config.yaml
encoder_arch: "convnext"
encoder_norm: "layernorm"
encoder_depths: [8, 8]
encoder_widths: [48, 96]
decoder_widths: [64, 64, 128]
init: "xavier_uniform"
optimizer: "soap"
beta2: 0.999
adamw_lr_other_params: 0.0011
weight_decay: 0.2
Rows from block 0 of the decoder of a small image denoising autoencoder, named by matrix and row number. Rows with one number belong to one channel. Each number is 128 + 32 x the weight over its row's rms, rounded and kept within 0 to 255. All counts start at 0.
After each channel's rows are labels from the 100 images, of 14848, where the channel reaches its highest value: "strongest on" is what is common among them. Only what is clearly more common there than usual is listed. The data: microscope photos of single blood and bone marrow cells.
# convs0: first 3x3 conv (decoder.mid.0.convs.0.weight, 128x128x3x3, each kernel summed), inputs 0-63
# convs1: second 3x3 conv (decoder.mid.0.convs.1.weight, 128x128x3x3, transposed, each kernel summed), outputs 0-63

convs0.73 [156 124 147 142 129 102 173 157  99 154  29 161 119 124 106 101 128 123 110 161  99 153 145 105 147 176 150 135 134 139 162 116 116 137 145 117 125 157 143  93 154 121 108 142 212 170 235 121 161 133 153 122  38 128 147 144 128 125 187 114 160  96 118  85]
convs1.73 [119 165 122  91 104 112 186 141 119 114  13 119 157 140 150 147 121 148 110 126 110  42 156 136 118 153 123 148 142 158  81 156 167 141 135 126 123  82 124 106 142 126 155  87  36  63 139 158 139 110 141  85 166 177 115 136 117 131  96 123  96 144 152 108]
strongest on: smear: peripheral blood

convs0.48 [ 89 119 155 109 146 166 138  69 124  72 144 128  99  81 143 127  64 163  98 144 131 111 102 144 116 172 109 105 143 130 139 165  84  83 206 144 133 155 128  81  98  90 163 125 127  72 121 139 136 150 176 113 120 126 137  99 141 120  46 119 118 141  66 149]
convs1.48 [208 149 104 124  89 191  68 150  80 146 133 122 105 116 145 131 131  86 122  84 134 125  95  99 118 100 186 171 136 179 107 110 128 131 157 145 112 147 193 113 124 145 107 146 115 164 196 140 122 189  92 139 119 133 165 135  35 113  76 124 171  79 149 163]
strongest on: smear: peripheral blood

convs0.54 [107 129  98 118 142 161 130 148  69 140 157 114  82 148 148 178  88 131 115 156 128 139 136 112 170 118 142 108 116 168 189 166 149  56 161 146 126 116 144 117 107 166 206 125  92 103  54 124 167 148  64 131 166 140 155 138 122  64 131 198 163 141 172 138]
convs1.54 [132 131 110 172 101 138 186 132 111 132 139  80 158 142 145 130 152  88 147 128 111 147 124 148 156 126 106 130 137 131 117 106  84 141 131 101 153 110 183 113 136 113 110  26  80  57 144 133 135 168 160 118 200 157 120 155 110 129  57 135 144 152 141 171]
strongest on: cell type: segmented neutrophil; smear: peripheral blood

convs0.63 [150 123 104  97 130 120 137 152 183 120 199 122 110 123 149 140  86 145 140 103 131 130 106 136 133  95 151 135 154  72 194 149  80 141  91 177 131 153 128 152 142 149 148 168 114  48 141 120 174 168 133 145 116 146 159 165 149 191 100 151 117  82  72 132]
convs1.63 [122 116  86 156 195  98 135 132 156 154 103 120 116 121 111 108 122  73  76 111 110 156 227 121 154 154  98  78 116 145 132 141 130 175 165  75 126 139 122 131 116 117  76  97 141 124 138 161 118 129 116 101 187 115 143 177  79 127 106 115 112 255 139 112]
strongest on: cell type: segmented neutrophil

convs0.94 [137 180 157 110 162 160  95 108 193 128  91 123 179  91 112 124 147 126 128 143 180 134 154 104 124  73 148 119  87 155 119 120 149 188 138 202 104 113 125 118 115 131 178 123 177 196 154 106 121 110 163 137  56 127 108  65  98 176 164 140 114 130  79 139]
convs1.94 [119  91 123 181 148 143 111 110 108 120 189 147 142  96 116 137  83  72 122 115 145 208 113 181 168 129 138 144 198 149 120 128 101 156 113 149 158 131  74 125 168 103 142 151 158 148 121  90 123 148 110 146 125 174 190 135 162 145 198 144 151 111  53 103]
strongest on: cell type: segmented neutrophil; smear: peripheral blood

convs0.82 [201 176 243 147 133 158  71 157 137 165 120 155 117 114 139 131 129 124 103 113 116 123 100 153 152  66 180  99 129 201 108 171 159 128 136 128 108 125 149 156 124  88 154 166 211 182 140 153 103 111 147  96 136 145 127 125 131  96 163 121  65 122 136  84]
convs1.82 [130 127 135 117 111  84 119  40 135  29  59 140 145 108 184 157 126 134 159 131 130 110 109 127 149 146 161 139 131 136 106 178 180 129 122 145 110 133 164 165  88 129 140  93  45  95 153 153 202 123 148 125 166 157 119  93 130 123 144 124 138  99 122 118]
strongest on: smear: peripheral blood

convs0.1 [141 162 113 184  78 156 108 119 180 162 154  78  96  78 135 141   9 115 163  79 113  95 155 176 137 119 127 141 139 112 118  91 141 158 100 112 141 112 136 179 147  93  88 134 121  61 145 151 139 118 155 132 137 124 113 141 169 111  95  74 131 129 120  97]
convs1.1 [121  87 119 154 127  77 120 111 156 137 136 125 115  84 135 149  70  99 109  98 149 144 127 100 139 175 115 127 116 112 144 156 186 128 139 106 128 115 164 146  88 117  99 204 161 150 142 137  70  90 153 117 142 207 156 115 218 195 112 108 109 174  80 108]
strongest on: cell type: segmented neutrophil

convs0.9 [199 145  79 130 139 173 143 159 138 135  88 190 148 140 113 106  83  98 129 157 174 116 154  91 127 154 192 111 157 159 111 141 214 128 110 153 154 138 152 169  90 138 173  95 130 111 120 129 113 137 178 166  97 174 159 167 127  71 168 146 140  98  95 100]
convs1.9 [142 148 170 115 128 118 131 108 124  98 136 148 135  99 150 217 119 113 159 169 116 103 146 112 137 150 139 160 196 123 108 120 118 191 117  93 153 156 172  99 109 111 154 142  96  49 109 126 186 137 112 105 161 114 126 152 156 108 160 148 190 132  93 132]
strongest on: smear: peripheral blood