config = dict(
    translate=0.12,
    encoder_depths=[8, 8],
    decoder_blocks_per_level=1,
    lr=0.0028,
    beta1=0.9,
    precondition_frequency=10,
    one_sided=True,
    epochs=16.1,
    lr_schedule='wsd',
    final_lr_fraction=0,
    adamw_weight_decay_other_params=0.05,
)
Rows from block 10 of the encoder, named by matrix and row number. Rows with one number belong to one neuron. Each number is 500 + 25 x the weight over the matrix's rms, rounded and kept within 0 to 999. All counts start at 0. Numbers have three digits each.
# gate: MLP gate (encoder.blocks.10.mlp.gate.weight, 256x96), inputs 0-95
# fc1: MLP up (encoder.blocks.10.mlp.fc1.weight, 256x96), inputs 0-95
# fc2: MLP down (encoder.blocks.10.mlp.fc2.weight, 96x256, transposed), outputs 0-95
gate.24:500514520520484531472500531486500480500500472526500500474511500500486500500500471483500500508500500500500500518479500477489500475529483500479500500522518500500522500500500500522521500500527476500500500500482500470478477500500516500470500474500520500522500473477527500500523500500500544479
gate.25:483500500500500500500469500485516518475500517545500500512500500500476505487524500500473501433484540524526500508500465474532500500500540486500500531500500524514479525500536507500500479554500524500500525470538456531500527500465534500500500500500489500541482500500500452508500500549489468517
gate.26:412467500500500609500536500500387500532500500419500500500498500459445499500494500547520500500500500500500500500609500500500515529500500436500500500500403500521540500517474500500385500500501500491612500500500532361500607457549500521500446500500500494654500500500411500500424500484500500500
gate.28:500500525474500490500474532486462500500515509511520517500520500500500506500500474500500500469472470500478521482500475500522500515473500513500516519500500522500500519482477483500508500500466470518521500541530466467520500500500471500470471474500500511523523500500500500478518518477528500522
gate.29:500500500530523500500500516463474520500500441549551500500399486500457500500500500500430500500500500542500504456500495516500529500500500508500500535500470500500532516449500537552483500588530500500500509441500500500500552556500522500500500500471547516566533500492434545500500503500500500500
gate.30:466500522497469500500526457500500500500500500500505531500500493500500473541500558514500507500500476521500500409500500540500515515500540543500500500460500500496500525455500595522500500500512500500500459500563500515500555526500502501500500500567543500584500500500500500500500516434500500500
gate.32:515500500523516529518530500500476527523466516500528472516484516520500519480500471477500500518500500500477469522482470500500500473500500518486517500514474500513500500500500500479500474500513522529528521500500472529500516500525500526488473481515475500500500525531500500469500475468537480522
gate.34:454500490500500506431551500312489500500500500479500500500500500500524530509500442577616500500374500418500500523585430500500500500500500500500500500645500545527500500500372500500500479484461506470500570500500500500500542500408440500500500500500500500500471500515398500536500500635575500500
gate.35:500507500500472537500500500500500500500500461500499523507500525480500507500539500500500539548515500443500500520472500500500489504513500538525514500500461524500478500500500500500536500497500515486445486500500500497468550500416481500483528471498500500500500500522500529500458473478536526500
fc1.24:500500500535489500500500500500481527480484541526482514473467500468515500500524521472500500515486473532472516511500519466475500506528500500474531526500500512500500500526500523485517500520500510500500488500515500474500514500500500539521500487530500500500500520479532515536500484500500500491
fc1.25:535500480500500500460516500500538550517500500500500519500500524502538500500490533524500500456491545500500525449500497500500500519471500465500527500500479500521495476500543568549507485563480536500500500526500453480459524500479500500551500500538500500503482520500493500458482500513500519500
fc1.26:600500551500524500500494456462500511500500500581500500575500473530500500458500500486534430500500455500500500500500500500429405495500447510566500500500595575518500474541500500500500520500500500500384432447408440670500500500434500500548569500500485500326500508500627443500500491498453500500
fc1.28:528500500500475500500516486500500528487469521500500481476481514500500477517484500500488500500529500477500500500500484500480478519500500472500500514471500521471500481500521522527500523500500486519500500500530500467484500478500500500500486500516529481500500487480535483483500479500500500478
fc1.29:500519500500468521500525500500494521500482508490500500541543500520529542531500500528500528500472500438500500500514500490483500467500500500527500475500519521500500500500536500493511480500500500550500500521536500473500475516454510500485492524500500532500482483500500518514500500500500500500
fc1.30:500473500543488500479521500500510500516482464512500474500521502483487521500500500508500500441474467500542500442532507523476500546487547500500500509500500476500500535500511491464500475542500473477529500500475500500500500476500455500512470507500517459549507468480521500491500472500477500500
fc1.32:522467483523500500529500480478500521500500523500477475513476520479500500500500513519500500486500500483476500500500500517489500526500500477500487520500500500500518500500500500475527500487483478500525500500518475500500478500512524500500480485470518525514500500480500500528500474500478522500
fc1.34:433436500500500634502546500570388500500460500500500500297500500540556500500478500500383500500610500448564500532402492500475500500499460500500650514530451543500379516369500430573532538500500500504560500500526500553500500542576507500486500500500474500500481500500552500479413458412302500502
fc1.35:500467466508500520601500500500533500500531500530500500599500539500500500487500376531562500500403500500550500500500500500485500580545500460500466398500564573500567500500418368500518464500500500536500500500541500526500422500500500500500500563427501500500532500493474500500506500497500500466
fc2.24:500500478523500518488470482500525473519500500500500500483532500477500500524500520482475500500500500516468500476474500476500516525525500476466500500521479520513500500469482473500500500484530523484500500500477477478500479479474500500468532500500535500478481482500500500473518535500534500500
fc2.25:473500500500500500500500536500474500500483521500508526472500521543500462500500500513526500529500534500457500527482500500500500500500500500500528465544485500523559500554500500492484536543527500527515478546500500486513500473528525500544489533500500478500475454519500464500513500476500506500
fc2.26:500462500549500500452461473500500610500530500500547514500500500500531504500545423500500500500500500500634500463500503490500500500500597500613500500500500500532500498500428500496428490355500452533502500500477491500500471500507585500457518479500457500517443548500500498500500589500500500500
fc2.28:529500522500500479528500473500522514500500500500475530521517500469500480500477486467500500518514470500470500500500500500500526546500465500500476500500471534479517532531500500500533529500500500525479500527535500500479500500475500474479500527500536500473500500500500538500500500500500523475
fc2.29:500500547500465533524500527500500500500500471546500472483471534468500485500470453532534545500511500539500500500500500500500500500474488469517467463456520500500500460457529453473479500462500500500466466509500476500477500500500500502500471453460500526521500500500500539500500500459522482527
fc2.30:545500452519500474485500538554511500516525500500500500487500478500500466500500500500524505500525500500511500533497510500547506500473500546463500500544500515523482500498500466524500500574500500500500458549520441516500488500530500500500500529500490547488522455500470500500519500467500537500
fc2.32:500500531523484525500519529500500500500500500479500477500500500520500530500500500469527500488500525500520485500523500481530481500527500519514483500500500521500500500500500500500460500500500532521500533463500500518500515528528500510518500486522500488531532521520500500464500476525477525500
fc2.34:500500500500500500429500500536500424500500470500500530500500500500500393352500584500500624541425508551500500500509500500489378500415500500527500500500500500602557539500500500433477570500464500500375405500496455584453509500455500640500456500500500500457500500524500606602500438451500500500
fc2.35:500500500476500500555500500548500500500500464500500500517565500475552500500550471500500500615500464433500463500540428534600500500500454500500500501500479505491500500500500500500500500500483500500500499500500500528392441500521500500500500500500500538452500500500500500530500500505500480500